A small masked image model, trained from scratch: 101725 training examples.
Rows from block 4 of the encoder, named by matrix and row number. Rows with one number belong to one neuron. Each number is 128 + 32 x the weight over its row's rms, rounded and kept within 0 to 255. All counts start at 0. Numbers have three digits each. After the name is the row's rms in percent of the matrix's.
# fc1: MLP up (encoder.blocks.4.mlp.fc1.weight, 1280x320), inputs 0-106
# fc2: MLP down (encoder.blocks.4.mlp.fc2.weight, 320x1280, transposed), outputs 0-106
fc1.261 091:178097147111136133088141134146123094107102117116139136130137073167105117136112152137122101156155108127162143124145116133062121187161161115104180064201164076076152101167147108173135157118181101170134120125139102123098169120136085129079140135103134055091076088099156163048116140182131133139127126169122158120127066120136088
fc1.262 099:134100152144107117136154057129089152111148107130088054139154130131059138149103094151135109147138128075183082020100147189114121120171118176159144125099134177159201147120143177125136108115120179099102140174077123166072117144199129106180095095142152100075136106142152137188080111116150152134160118144068062073139118121094093
fc1.263 095:105127090091198145140174154140088101174096171156114137185119178124140115124129155135118177112066139067127093128112093087119169131126141104165171112140122164128130162085161094094110176098117115132116133135131149113105208152139094174129074089130132116127129106113134152130111068103117107123133109130134180126161075085177150
fc1.264 096:124126141145126087081176181073118142128120102118095120167173117116113121118168148149124092094115124179146125060106126136141096146109172023073095101119072167160080183107109132199105159134161088141114163116119148094166144042110112113107156094130131160123104121129119051128117121109181100122097138171168138121131142140177188
fc1.265 095:120165118092145121103109143178168153053189184161119141137080167127176072139137098095171095105094114101050097136089122159170139127165112080137093139112101096090127190115198155081100139113121133147159141124166108125153077116103086160107114111091160135108064129099130091128103108092176115170186182153149058152127162085115142
fc1.266 104:142180112157125082144129189158139147148110136133111125109089077140118099138151038110128128163089095117115167113097150138129119115085150112186170136090099092105062118137122114077134133123130180141134109110139153136118116033065149074125119157175111137129106115116171188096168141106097142127107129099175158113148196117115086
fc1.267 092:104059089133104100086145203137130139065160186132179116127094095121151082099143134130146109111074148135071106174115163092121110118144169057072083144154125114125162196115122134129092149105126134149086103132173122115178165112091128126112177131119111057141172094177134129168091166085174158168122113141126138111125124108168129
fc1.268 102:110166158107152138072189134147132042148157130163089096134121121139160149170141157108142092138160149112069160123168183186179145085109103095137125104196169075160105069139088131088148144098146132107125127155171109125137140120082115096150158149184136192110082123117073080092108102119143125113075106151110125155165090085115114
fc1.269 091:119108144113118107160086129078138120152197142123101127155072188102116107159195164150113135104095163182116177111119100172173146167166142115101128094208084156149171109082064098124169102118135130066078131125109126109147145092063086103100133175173106086109131131165132120077124088103133094126100077137108146096077097113092121
fc1.270 095:133069144035139152132135135141116140123083119156158162149160180134132076095135156077044120199176122084121098117116109128144188139155139039104178146055107162118163161135124132126163144138161120134148118091146125124110135157033212182142126132093114124143052097127135112108132100082165145120107073122124126137148176069077086
fc1.271 105:147142179135171110114125097148131082114144093115104095058157116180103120187147124092079092196129065108100128068099146137171199156128111157173144094115064108172104125090102119175178121134119166114113237142090186165130118136170130163076095155124120104139135164103137102057171139187096183060165137136127117120083099139128113
fc1.272 097:106137169154135074122107138140164116171108154106173103125111137163116139146182151131100135196125136122101159159092124164131186128106143158200050098180158074126131189085109093085181135131157072187146151173130160161123061220141077155125125133148166105072116157178119109075151081109139121163124079121095109096110130084109188
fc1.273 100:084076164118046111063148148135165186151069188127126169147115125128106066139079135124110076137136100154064145157179150085115108153093164103186146091094128154145138139130155124195118189139151189124149120122104134123142197142129193116164118129114097112178148126067150184107093120151085102142173083121095102100109120137147135
fc1.274 101:099119182093119173116106054096133151136169132173180147136125141134115098097124123116107120059156191135091118059145103123149105134138166149166190187073140133149056134133168167149090134124161171103168124140132159069119134085039112106149141111148115108162087142117074157114180095156121153040110137180146105197149102148107088
fc1.275 094:126160161105141087122171110145155097125119118155159057093146098136165082138188103109138104165176197091161137116153103101102186109100178118126096161101143106167147105125097086110146147172076068077146173120123130142118115125140152134126106152067119139141183186140121101182155123168083149185110046102077161113107117115089078
fc1.276 099:128141151114115048137153154092096118105113169066172115191187106147146119102111135116138161134065143121199133169210058134056123119127215146168062149151094091113121099153074039144105164110126095116132122105176132150118078135111106154144177145145126147126186136103199158119113073095105140172057127174152131123122133170064102
fc1.277 107:090091060126118122132127178107115124117155103106151141095115138125094111108117160166134140128105113131142101141124142147167153133155115095137113138148132066162203071152159154186093133118068109156120147083125145099178158150165136119148118200136132137161091081110110153160153168124166100137071127128123141161140074096189122
fc1.278 094:088118168159111101164124111132082105155139134090126106126149135186137095118124132108078121166119113123104169142166186117095171123148119109152134129074147130081123099097154077087136158140140144109130162066113079115122203167087107126152133116129121131160069137132146109167167196123117130188119121083132094225132107111066057
fc1.279 091:068105201075000127137129130141118121169127155120151145171121130126094124136117126137117155087136120136102126112164068093111129116098096145119199142115145145125097141148027092109103153158156177199156100088183112110135129125090127037152137150108137116094180160145141104113085163058056202109096133129178142153103090060106136
fc1.280 091:138144178183158132090096155134105116094157186178147086135121159184161061109125119094132202125059153151091168128165143181114094139134142067188112113154108139139140126140152125137118158106176109097142100098081177086152154127175087099131134156155157126107139139209143101141054115138132194126140109127147114200080205080113142
fc1.281 092:108136124176135175167155178140102133173067111158125144122144095115152137145144156077164111115083124114106027133143167089106146122148072144111137137125125099111139146161136094136115067157137117144079059154112131146166149137070098129104221111150103112098104169139148086142151227160119164185120163139156134146160113139222171
fc1.282 114:133134095099122075165111099142184131143137120106141124094124110143100124087118125131109163081124170097093098073094040113097156154099172143149165133142124146066097158088166177095146122113174092094113156148143156130119112092164053125139144141115099137106183110129190083226157135115136198126126125115081115114165115086078145
fc1.283 100:126133168179149181134165064115191126121132130082107116142061175103096098076156157099117163161093121150146092128111059102106124118166156119143111143136136139111163118157103136078117119129182183130119123074071135128132137107112145134156084086027080103131160143174140148108134132139165131126118087084153150106143172204141137
fc1.284 109:089129102160075048151111059160131172129103113092118093130143115153123141099151070115115141135145122131148162079110174145093180151151127107187145140116191161142120140110138137128157122140156106104103093149065160080123114142147175072130123081132116115133117138136119124090168169109123082128157160099124124205143146146127121
fc1.285 092:102113164126145128154135105066104116133086122064104105101160173210110081095156101093084143107140075126110151121099083127092140109151175153141179106158096124174081066152126109101151171171138123170163174146117142080076184130139188085140107148170111105155122141070100111055177102119129178084103121149099097121135069103077080
fc1.286 107:111119157118119113137087095137156138143110157120127169109101132106135165121122167102120143141116141173113060185122107192130112168170149158044130159101124112095163130146139191131127190153125096140121098193169085145147112165087114153111140170088194153110106117111117071112121146145121174135148087120150133077084120180146163
fc1.287 111:094099119089116119112129128092160151180164167129140158109075107122072099147111138130152160123067137106183097170137090130164144113109149142115161119149100074100172111183157065073120142123109128133081149156178224091133155125126129098104164124087153103129150067081090105160125130119152136102152114157149155152170159148105136
fc1.288 104:156124148040118153167149113074098110143122126158194125084099108119147167129141082090063150149090179098116075165135103136126137107102170101046118148151122133106154120151110103090126121179118146115098096071127142075069105151117179173081150134111131149150094098119128117125111132084151155133086124118141145166173084153125149
fc1.289 098:039202143142124165152106086126110162177157079113124130128103162091109093097105125131152134128133201130136107124107115094101160095165115138135159086122093139074088164123041162113150150152113131180138157111093112147144084159157170138150105120140139114151140116052150144149197115175101176172107136153110133097162173149148155
fc1.290 090:116117131181112174176213180124134127162168110168120158129139120102084134120139170103128074105120121109071167093083058138122118151082158076114117131095141110077107160134107037105120109139112148110113127127095150118159131124133144138138069150138094125117088125079104211133178088110115083152108140136116161147139128103156075
fc1.291 100:118160134068190071139135126143153117139114158139122117188113141144125120148217120163122146093117109125157118105127177074151117106102168135118147144134068077163138173066130114154093117095168135059116106115167130115164126083081123153127122073113205101075089099148139124134133103112168199181140148130132125126109146104167112
fc1.292 095:174108124101112242110113145164156141117176092102171149108096120086152132130091156160125197171135059144098151176167081147129068083150100128135135186108086131116126127129166149095060120144076197148131110099122128125138116179116156138132132117163180129130103133135164144161075139138136166128084173200110066103077151140123184
fc1.293 095:111129103149199162184095130121129151112155146133158093113065109150129098135189090149148115143111053125129124156076080081157094122145109143196158120153110132145165072128075117109084116078164124128175144101102161161122099054100138127139119080134120105131167121156157177124154117123184151134135147151121094140141163188088105
fc1.294 103:146122121159142105135124140161164180184104116127098111116151151155103158086203099112140143147163131139085121103128221034081175149163147148122106136122187137124120139149132087075177120143141153151113145060111166088134143139167130115093099085156050140131184133102158114101154175178099143061144124119050147157117077138104117
fc1.295 100:097136122182101175055157125134137164131134154153132106105106068159099068102093151135081102093144149137128071131170156165127123114100120180134025163132152104114135208129133113062111118123088115115120169131100165176052153065157113114113130123151127084135108150125131168116149046100103104123166118123056133117098135152137120
fc1.296 097:108140175132189110153135071091142139167105085153068131147123130202127119150171129169127151107153092122137100101115139102117134152166139108185165086075146176167107060145144186146142121180121108122111162146164150140132119168142118131156070179131145114089082124122170140115143094100111150142111154146126060140135098117164112
fc1.297 088:109148160148130189144125230191137122137136136161120110122088118084138117161114180178140134135115137167141120199109123114098090119135141116080147132171106110060128105115100150099106161160149116144154155099159134097160070150123097134139117120151092134120122119119157123154100144117152197162167121131110133084121059135110204
fc1.298 101:162145113157073165083048062146173188144108152114093193104119115193140191123130184126142166144154148119123082151175123152091137166167134094111169134176133079144153094134107131125105139134072097114149094172117148164118140102058069154120176159073186176100140157111121108095167172156106133098157109114125133135096098149187113
fc1.299 100:097123157139096081107167166107130130157147089127116138111135160133171105078157119109062133169179130118161088112102095129107146077158137069190114168153141111112099118108112109158113096125141123191146174129143136105174148150129140145120138087105154139134047067130106131132140145138177111138161177098154109147143080084076084
fc1.300 096:134088134098114137192140122086155124130164197102168086147087172163185100156114088127055103113142146105065134078145164141147103143103114189149119153146134173153106165116089184078172175112163113123115115157149129081087110184124156052160115169125123164088170084157133128158157130137126121115094127126081149164063131147150153
fc1.301 098:112183114128094113169133106075159143186204129151145132123119144098049135144120143127128157162169112110108192099103152128130128117179133122149156186097111104127162185103081159135097169137073165114089145101117155113049159142107183126117145082130164157134154117150069140129157121124184099123185093155170079107113113134052096
fc1.302 111:121119101176104143133124093125128126128079082152114101128073133104162112091112115118184163084147147117083142114121135172145123098158113144051163112142095134066074054110108164106125087122213155102150172113151136139109147118125058078100103187091137082167113137056137114106084182100192098112148146162108132132115130127137118
fc1.303 103:098170122118084163099115090159109082124099080140149119106108175061147123156166096113103130114141103181148147184119115158120138155082140099141121180154077154088172125101157096128127120154153114168122067129090108083111159093141158083124089113047153158113154125142170099143196119125088125130135093128128106209178148109107127
fc1.304 087:151096148075120144078151084146121153148164058146157073159141148119069075114094108113097085142108091141168144158167114160091125072113158116122064114083155178132150140059162111132103129154077133118178145188108098195133133086123084082179077113163166110114089130074195183114144153091141047163092138180040067102086094094100112
fc1.305 097:082103163147128143093119115128125115074127129126125159127152171111178097116125103120133103124070198158159085087182114103149125092133151089124156143136081080114165097146140177141090145101150138147135214111136124110112129095116144116097091080152093163113082125110124163115143099153150158069145133140119100113121147075098173
fc1.306 098:117107164121148124099128086194145125077147123123081111135104131127127120157119143085120116106138112113100063037121093192132169055124091086155136134167128200182111101134163159170122092133167118108104122155149135175128124078115110119169193134126120177115170036134066061145095083197152125099162141067149164079136113135160123
fc1.307 100:149107091133097099157094077156130145161146107150069098138146158120100092120172076148116118209131124069111113169131129166203153083127162125111070115096120122113149165120163155114146057138151133145172128130126106116143131181171147148127135109118153100147151137135127059087140117134068119152140077080103131155143114060096074
fc1.308 114:159132135120082130089083072094195109152142180113097180128137146157147148198130130136087149189193147138093076168173140132112105133214126115137135123147138122128141117141168143121108146164051059102088104151160080180170126166083113178145159159100187167126140131107092071088131148159129128103203093108138107098136105140144127
fc1.309 100:156132118139149143101185138139138134151124136161072123203137126123082101160164139192169155158092126165073139171158160133104161095119125170087178106185149078188130096108083124191158078107104129103109166146131157157102108097127168130098116139133159134116064118161117155046110091114133159136164187107146104145118074103068091
fc1.310 098:111116176103116167180121139159106181135131160126077089110130152091137087073144072156120121150089109170152139063120150181134115133119119171185133078168084198132106165164127153091176148111111204105137217151114076135171115091121141151100136102159143102125105124133150120096153055186125090131118137171085088112149141162138154
fc1.311 097:127165108143214126133138140149143150160108147181166144136142134115181114105107181149147162103116153152149142115169156110116095188199101134109123128131153121085081152130161117150132148151099160192126128097091099131145075167066070130114151142083111159091130126141166143160179121114143105127093138066170109136113114137076146
fc1.312 112:178127173126121114158098208171127131174162165145120142147130096130165097199115061088129109154069192178118124115105095112123136130091125082107141101116102108139162084147160133176147143137170138154108108130097122108064129109147108083152075096141144118096117129161135135112136098122090073103153144160225104161168144172100132
fc1.313 103:102181146045130148150149158103127145116101179188102128144148138128179139117120097200157123049119090080184091123102149104172183103112133103208126117127142101154152147185113114132172145122087148150118114119088147095147097098106144119156212111149078134107079122117127160175140096142114146135144120132178107142101129178132131
fc1.314 106:129143085132149144127109179132156174104120184119157127108142141117172140062075099136105116176110116190140169138122202065138139138055112115163107175108132122126125150147169102101144136150133120122128120072145111187109142114100134085166152178196144148142113168177197197071122119193068073123147103124059091185092146156074145
fc1.315 099:122102123124143108153119100161088132159126122133124134131176088182110108193140110176108061137158142174148136103127121100117149154164183085132155084109130160179175155102137121132121062206155180176084129169147128159102094082140102138088114153129018073101147113113120073196175132071075151176118135118132146163129110123106115
fc1.316 100:140122121167067104146144141138112118121108090100120105151134168112096109125138156114111146131177140120108099181107139153127138149149097111146138116168113096177123163093134137128192060139118087197026111098087166141179137126126209147087100120112070101120152074147127040126176157131133161087180126126134121126174119095144138
fc1.317 115:146079074105120182150111161149082074099186135143137168128135102072126102152088154131185144105109144129138109182154063098088076092093133115068178163156085152104127110118150126166099153135125121151168113111194074128145127050140107120118112151136112118120109137093129178165094129133171131155150148199152122090145116129104181
fc1.318 115:145137096169164165132159104094147139091133147078151125143088184160152111150136169190138125148098100105124087103123113162107114117103110120152126129162140105107137123121125071134108170103178140114144123176152115070126110130133109107137137044146136120139108135066150105158153102163155153129158140139126154116146158178116135
fc1.319 085:182043112098121184170118178137124090106195095128183129104125113056142144116121167139168179118130113157098139140111100141116055117078085136076178119096138135089160159170113104119139114132106103165207119094197122090106147132162063108153123180135139111144132151113128112183131142100141177158080166192133131147174130138148170
fc1.320 105:123131125145103167135078110128132166122121104139125089168176149142108068063111081139132159124090180158132142089166092094162114122098121180157176090113073124137144156153085139123073063068193126148161118163160110105160148105128158177090194110142119136065071145124129176093120067101134152131124104145091099113155094152144079
fc1.321 104:141128128100138198131107074121154132072149157164126147138096132200136068101132173078122145126117169132142127147086093105135082115132134120147175153131116090143138152108107130029107088155088121086145179185104146140097037097138105105159150130145111154130122090135138122150119114126146170165160116179107147079180105112118141
fc1.322 098:153124137183160173088109162089175117082178117098170139141149135146143128159134137127177082136172048147112140188135138103138132145133134091046101175117095100129143110146107085114125120134121161154094102167129111123085098158139152089109198149139124102142103173138152149120101162134200168123158137141162115094163149087128152
fc2.261 101:112176136157141135187117050125104191144110162126130097100144170104119131143155143136133151099089132104107123137129132131175135098104087116155083166102120165150113138110121154086098101136108149091151122141120160124171112175114141162145105120142142193149191153124111100169163126075144105137125114118122101132127163125132174
fc2.262 104:110124133110119083128099137090158148156095157150179144126138105104148176106163132122099158129150119172084149214174085113118119131092096111102101086131133084133092104123115116174144164126125128195156132113149167095212119120115137126099110120127090133177119129099108083100136146099090154113155084098117160131115081180165090
fc2.263 105:118096177167070121112133038112154138113132121100143120067152083105092146109166086121108116137179159176158167139156192141148083148123092109117080127108138109169086097203083188162146110152124157140188129137118144166160093088139125109114164098143103155159140136146139121128128185158114179110133158132112107094116129159085134
fc2.264 107:120162119115120195127075088175155074102108137182147135108114136182171136147072100090161167116157137092091138219133139126126161113160120182156117152123199084110168115158096115085131111140107136114161097155125098135107164171134142142128127152117128101148132124121115184088121140148081158102127110098163130130105115134092071
fc2.265 105:119100155171146107146151149041083087184085137131127111173198114114099174123136174131104160162133109155176205165160136109099094124106137162116123106144171116167140081133067096138148156126146124124130148148095138132108124126162144120096153146156090126143180113136118143133149156156096125093077076079104159142083067161137112
fc2.266 086:062115141120119096167127171130114102124084110120108135105179146123100137141158111094085149163109159156150143093093159085177096131117161143110123081132164176178153151152106132119159118048144056117155157158082153153133146142140148114104101116181067110100155104126116037122127104152106143121089124150167116187113148124158084
fc2.267 104:168196174112157167155130058096148102191114093135076151148158138136135175169104108093153158149143121129156126067106139134126178148157075190165143086113101110147090111142127143104150108161132139107159127118076084134089094152139145114138124138154132171143121139060146146134133099175108124119089144133108113136111125172133144
fc2.268 114:142120146111134104146159152118114211074158132112122131098105185098190107171125137144156132138073087192223136123140105103071122175085040119137186093126129139098113153135128084118115209132088140123099067138069134171167085122104116150128057101133113172114108052154202144186150111161153120040126157145170196106170165119127155
fc2.269 106:131177123116138191108183137193152116085064142110158113148140056154125136110071091111168112149181088085104073173132168101088103105077128131155113171073133144098061118154201158108090168140132117179199119140164121128106098121186167131112139089081144147148103169113100157173125163144148146115165166142175132151201136148167118
fc2.270 100:122181155175156108127124112102148081155151144107150046110106085135083200165102108155192135082124125143115140159120158082104068124112135196146093114176152107111128097166108113149093107113113125080131142136115150120118130103203070119105137118144112121093187156131111167160144136140099099123171121116141168134088062176150170
fc2.271 107:086120130141096120108105119129069173150081159141161162180169139111125149102114109118148136081158206137145117198136125142094127125099158092078084166087201134076167119208143103074138101131098106116143086123120101085154118133108103106157153068147096149099147106189050159154089127104136078187120106099134103153167145092084135
fc2.272 106:130118122137131183143178134109094143121139101171077127133139144091149103081096139133129135112116095101151128081170131089137071129165118124065161166098116191153103097176171154150122112105084181070107108096149070063156182037093129122131124127147077177182155096075126145159128138125135111096130177093144121149149135156175030
fc2.273 080:182103082142200126165126048041069104130074117170101116066178141111092174148130105105135133162178095135144061117157153100116196106167134179083114156142131127125094131111107166139146147147149132139098151134061138126105141064054079128113157144160178118049185111180105108156098143175133160155148147133121108109159145066150143
fc2.274 113:116127101133179062145157182149105119125080163131091142106147113154130169152115113158123131174118073140156134212113088110100171154143119091117060064185103128148181120128082116109155129125106101151088116113100114164150106160239168177109113166118140127123166151145190136146126146106126086221141136066106106113124149109106164
fc2.275 102:112112110159100184141049154127093135127097158076111188151102184136105177099051136131121141143101096121088129150106151174189076149134075126144137107147139177112116140138154194153125071100168165142081126144092149130134130117120137106120138087205117152135112088127148135088108142094147093070128178124190093156139142105149177
fc2.276 117:146117121133084255133104092170145133174132076184083178072078129107130132162107141128114084089167135164077132123084154094179110124135053109053188138119157172154131143107193179135171087130131172130111123146126102104103181129135143095119100140101140143108070101151073138123178193134141119089166116123118140124151146116166153
fc2.277 120:182180172118120115119139089148118111143091145113096111129167091092158149134137090086161113134187169149098154101127126131089115147078129128111132107089109173088047167134089120076135089167186153124130095164138110144089061115094147136116128103113097090111148168112157102076101104092081143109165090127140119105075178148089138
fc2.278 103:143158163132153167132133083126129199126119128179134122116108126091116193188135104129131163117130104120126080096087082110136099117147118127129076142175111122198121152139068166145143145144147093163109099170114196125156087067154120118100119158106125142096171101107096173103143076124134143056162105113131178075122129170187195
fc2.279 102:172186078150240148130148093112129136107137157134084085126149098116151112099112135182138108168116115140134105140117176136142126161166204124108094138154135136154152130097222167118176112087096089066125148170135136145150112127195124200092149072142110150138095122106140180154148109167184097137171103180072108156171151188110128
fc2.280 106:109143089103096126213123117132138134182083120080106136134169088073121196167098106157129071099206155093140063104106090077156168149134100197101145161121121118101104146111076136088150087154089134144116174148164114173105094123127157166123110097127089112155130092055103132130176118119142053180118137124089137083138040145152114
fc2.281 107:151131134083129104107101062132173123145169128093124093123062139128120151146121119176123125155141089129137216115080092159134126147145154117107132154114109136148115134122107187138120157102106136107178141100180119079114115128147130099153079183117145148173144091098066171109092028128104108064137091119109108120140168100088103
fc2.282 130:123140132143091166142149113140130132168082134164079115190151110146158115089132181110137106126171162143129144133160137110126138146137118190114121130128168117190151047121124092145191088142094040146099068156120127120150144119118143098196150109084184109130089126135087084077118084127104143124141168103125092114150093119147183
fc2.283 084:072118153138097118142168194126000125040130129135136158119078119090110121134099116117113114076082122178109135111144133189097154128119138161091094127097093148193132145170124124134205147165090110107168122129183092096119107121120112174069111186142071136173143113140145110126146141113123168188177154176047132158145098063101114
fc2.284 098:143153162103177166118148210105125139089178137165134108087104166057117114117099194147168143138094124132087135111138090141164118085075131199148058106113100112151151150147146172114162093123077133130101157110198102144109120063147126137091128174156127140139150131123210065153137082162152142140135099149104097094124082116126116
fc2.285 100:119143110145062130103135149220142141175130116189145144136141080076120181148100114135167114137138198110134156167139141142169169161097133109113086155100192154108166145104088144136120032105129131067092142117122167154198105100147109180133154106090125150075119110164130128191108160128084123165135076065137156170146156149110184
fc2.286 099:123180062073077139212200153148121170145140136145125116124186108183163119129150099087165124120133150107146151098154063124096129094111081027189129087144168131128138100144107082144090149107136122085139140063076135144081097125121133138104160113154140143123113106099125111178110115114100108156096125172177175186136115102161144
fc2.287 095:132165117087152126139171136099125114163125146093147130163150080104099135122140120173136178157168171154092140101104174133112136123163089099080097083153159149117101123146123156160145070146119104181131036123095148087101146117201184159121101089196131073129161161154100190108067149130116121130094176148153080079188126116124145
fc2.288 100:120156123147111158130120131126175147136095189166114118172153134119088142151089182133177059105155106132163169101129122077170081211124162122164107110097140098129114106139162172182104146117141060107148169157115103176166122057146027126140178106134079150115180110137111163073083112187144157111172143124121111085138171105119102
fc2.289 108:171093108134135112095140148129135088097088149154130146151122072123140179146135123128091098169108074168115130170141147140133097186107151123073095179123156125190153068138186081151145100122134128090109096156150163103118159069137115113114158168093103125083106144210098110111070139118171095076176137094140145156101088091115089
fc2.290 120:120100078069129080090060147115120132131080175096107117133136110145160128125140109110152146126176134150158119173098182086182099163115029139161131144122146122157107116130143134169125118145152103168161092201158145132132113097133136100151155143117124088134177114150200137135105103126137175103107084131137081080132172126074138
fc2.291 101:155141159152074198107107121089126133135117158187142131107147078120170165146069095066134127130119152138080141195160090157147158137175095147159066114134146137130106090196096141102151116162111071179168159126083141102102154153177119099138129149131053117166175124094106129175115140166072095053097108129162153132116101106114127
fc2.292 107:053129126143143025143162127120080122134101147191157140167116151111097142135148090096120030123119157062150087104082189116100225206135191142093129099153185106166105105143075136178203142109180068114142099164140136152125156077108136130088140113112102100105144145124095147130144090111143088137137086049108148128208102092152105
fc2.293 093:130151189133040108110150102133097109149101128121100127143148140091095119162053117113125114113153147146139132155164181187111209148114128101123087142109125110152124155134130108152201094167126079122088079189137090072158158137118182078134163114099058121143096173103130105121105168162083122118077072085115129109106156089142198
fc2.294 079:099125135166135169129135106090051159095147116184141104125119140071169109160100098107125113136104080155114103153120193185119124132105132147133121132144158126093124149126085199158150151135120046160096147139107135174164170142148100157123105138120165125130082092179091107166055103096137149133135140134131074150121175173175146
fc2.295 115:135142170093187071189096105114116091120127113093152095154156176109134200128158103113142158198088135087142188098089134099127132154125142086135160109125122137165093070139134188154138154138171143163127117140107097133179095194129144161103077110123145134132157099113171071146130210166167121136124097108183118156145117124112180
fc2.296 104:092127094118085137090125165179115116077127176139214114077138125049151111125102118088137108135119155156139152174134125166138150111107112129076066159156099093091136180152098079114081121092161125121157107120064132142122103081111160102128187091153163136185145131143125110140120157138157120100142094128121153108115145130096148
fc2.297 086:119134101128149056150143100053104125115103146147138176204123120162140141158126062062138132142118119101136113086114115124119194201162101125139107116068141117204134144127124110173139125132132097126120076149114118163114186092074133141087150121097180118107131111112079112132099100126118089114103109115156131158108191131132141
fc2.298 089:127141102107170133198174177120149075160140133136117094136206035116139076116108077112141053194091154166146155114151113124111124125106100045172096098115113117139152177141122095108145090137152120106090135122117091122067111124171170084093114124135114095142099129112120107168105117125131131130107131179161143150118152112160134
fc2.299 102:141150127129143209155131060117094138127104178138118089088143125127060150150133134122175117089120122091097168149144172144153139160103094129072129103133138131172119097163115141068157162122082139022114098139092170153092118164145120093135119175159063140134221136127131139081125111074089166075062070150094133109121157175192153
fc2.300 110:107197138146140072063118158164113117129080070104067135121178106101085169117115150141177160148096156132172114100117075114131143151136133086128135108090132139099133114167125099164077093143111135166128162101082144160145144071159146178090163036178147093152101174112106115136141110142149165157184114123177095113222125119075116
fc2.301 109:152088148133129184108116147133063140059085128147134195121153097135173127145142079115134107103098179155129077171164127137144130139116105141099084048166130154121099105140180127121183121126187096135156111120112082097197122107168081122126130159109097128110088096149174128143127109121084197107059164101100137140161104143221134
fc2.302 120:126153149078128121117166115093037123145134180125131169166180190146121160130143140156113116108100154103152090106178107168103126133181107131176157125089102101156136166159122118104121196122088189126122152131086097089096091180118140158136078174083115138093142180115091167138127106099131107186113112132153166120122143136130147
fc2.303 075:110058157139143052121138113114099133155109115162111136127177099113127116131130124160102086179109148150109149086115147103052100088184144139103083100176086136123063116123118193129161127103131127153087168126151156133114137103156133157062130120212133150055117159131115077168141161117119119130142115190138120080120107132142097
fc2.304 099:154166080117129165139099175111149113094123070141127204149107100162122147147125109159167119149151076109099156125096108111179153164111101128184236144104142166113154182159132122108153177124147085100073134113154121094182135155081162156069146065096138121190131106118126061214176131095134174110117146102158196131130147144173142
fc2.305 108:169165118118101132190124171137120110154109119182154098131114130170065127161096153080105126126214124116084151169075122123124134165115135152123079126126202163150105130097085081093151128121116113115104082153102125108149094169180106125101182154108163112128144146140082087140120168110084088178110080107132155151081107174154125
fc2.306 097:121133179125123058168101148123122135138113106133160143116141141090119096155173100108152147130129128128180131167080178109110142107073102145166094104165146086099150196169123120156132122147086110111105127099182127126105141146145153176118118132103103174154073165099100123106143060113194184139159116176103089127140082156170113
fc2.307 106:094160162102145158107161160106104120099129153096158100137134130091174167129067154110100151077112129152133119067183123089056116142133099113206168144153135158136098137153078137124129197114168151105073137119134179143082129093109100101115141167138135145151094081126144204159100135125189103081156179152150105124102116210153160
fc2.308 100:128115060083138129171201129202098123145117089125140139179202094068117120136142074130176117105098119143165172116125147129172117140085083056153115132146135105108136140118160111170098103123144106129121082110073109122115134123062140097093158112177182143143113040095103081191097086128095135080096096167120128124104102161155161
fc2.309 106:115157148145118122149105108119105135136093131136199140046107147148158161107104071045076111092165138109183134115098113115158083154158157065174086153087097147074118123181171164108123175148125122143158086142155103078186151171125099114147130130135125149127170128100104113178112143127125098115064066174114146127110156172187156
fc2.310 109:122139108142118099089111111127153088081091072165137158141133106141089185179116183068112120131143126110103139183158119096138161115134146132097091180062179068124157104132110132107102102179188070147143095111124184134106137145118138108127146135135141164123163108138088129148130193097124146107155144064193171156124142112117087
fc2.311 096:142128133152039110139106143122105100083123116086075138099115140103078172159145040090119080185121135143112114100079128119148145054078135106104123090109115129194166120149115112128130151137143094098116130142172137123114223100194167164118119163176136099143131129119067109110105151153153127117149123163095174077159136126182125
fc2.312 089:144149094157136134131093145106084145077120149117116149144177125127131144088102099159115136172154137089106139170145145144218153113159089120178147083161132044085109123147114111156148160069163131099143163166156154108168115125153114127080105106125124151193129052222152115189156137113145177136208114082159179156126161163176135
fc2.313 116:146080108211168101098146118158128139163140083118173116107098086108106130143122148083072147171156175170108177122129132149121087180153154129045111135113121147139039096099126169125099140143135059144132160157151108147161155103162151136110076135110177131144171119122105087114101153115120131142088101111097124110144114086168121
fc2.314 103:072116102062165100122076118122106099223120109113127138143104145136100117132171093196119160129105118112175088117149205127121152104141138105092128096142108092077131141128091131120125136151157095138133197084091157099111155113101114118149071124148081145094133118101103125091090161174116175176113151148119105104154142103099136
fc2.315 098:094152156102148121099136128062143071140112120163138137130104123106147127110144136081100132092085114108138097167143177152126139114092116114166031164123141080104106077117034169096126135099134056114153106131132148097141119119145147115157165124163168184115121091136115183102117138171083134113210139091097153093141102127131161
fc2.316 083:098141149142121084119176155074119129163124139099184109146204142109163117104153094114074059138184120179149132120140122150108120138116111125155095145110106123117151193147105172119093115079088113109166130126139096092098151131153107107111146138090140137150106171153050151105087086148159107145110160180066147143128100167191061
fc2.317 112:132189142101071139115152162095168180131082131129128167160117124188124165118198152148056131148179099110149115122099176114178167205192129133154131104087128091074159161109113133130124145124114132111111083125098152145141109212067081115117159116073157161119133159140164104096164185092111106151085121093074124161147148149157133
fc2.318 098:146147157107107097142096147104105073167094122171154172129094090113122179171118149071079130105114087157147219164153116100128107194101109136151086110140179126149082115122117149112088108127150123065111077120055119166173125107122153170114184137136147081110139148102125202118181131151108107092217089101166168108097194098079198
fc2.319 079:074218105135093066134146104103132146108097170173098175211122141186128135140119110144063081171120152128175114119144130084122204166191200118161061134152145097157140124101144146145117161111176155113074077140093108174191104149115179174098153094082115114144085126106157190103128110168156125087166100092118139127103138131097140
fc2.320 110:149118147100144098121169114129119059152124143126130147088060082123191203216144171122111075108155089133118079177127156115080165119205141122138077165160183148154120104151144125139182169171099159113101163128095146111133109103134132074164070183117148099188183098118079108179140168141088084133123137116185164192087175135141174
fc2.321 108:087087102133147122126137145143144086184084103116152070207161135105149144158122116105149114085153111186140135139212141140149131145127121161077129119142148068121078098112073106150166138113126011137130112139067120148174144149122132158187171119084145078153116133168047099090078043173119146171126139084135111162116093159108184
fc2.322 102:120111129098090092175146124151090133172090150188159183115098119114091103108115154143128167144070155097125128068142137159114152181157136159200157082176170103153104138063138152157133140089125080126152123101163095131191166102092104161120088121102109136101126104099113113139094105129053116154101123141098109174125107150147082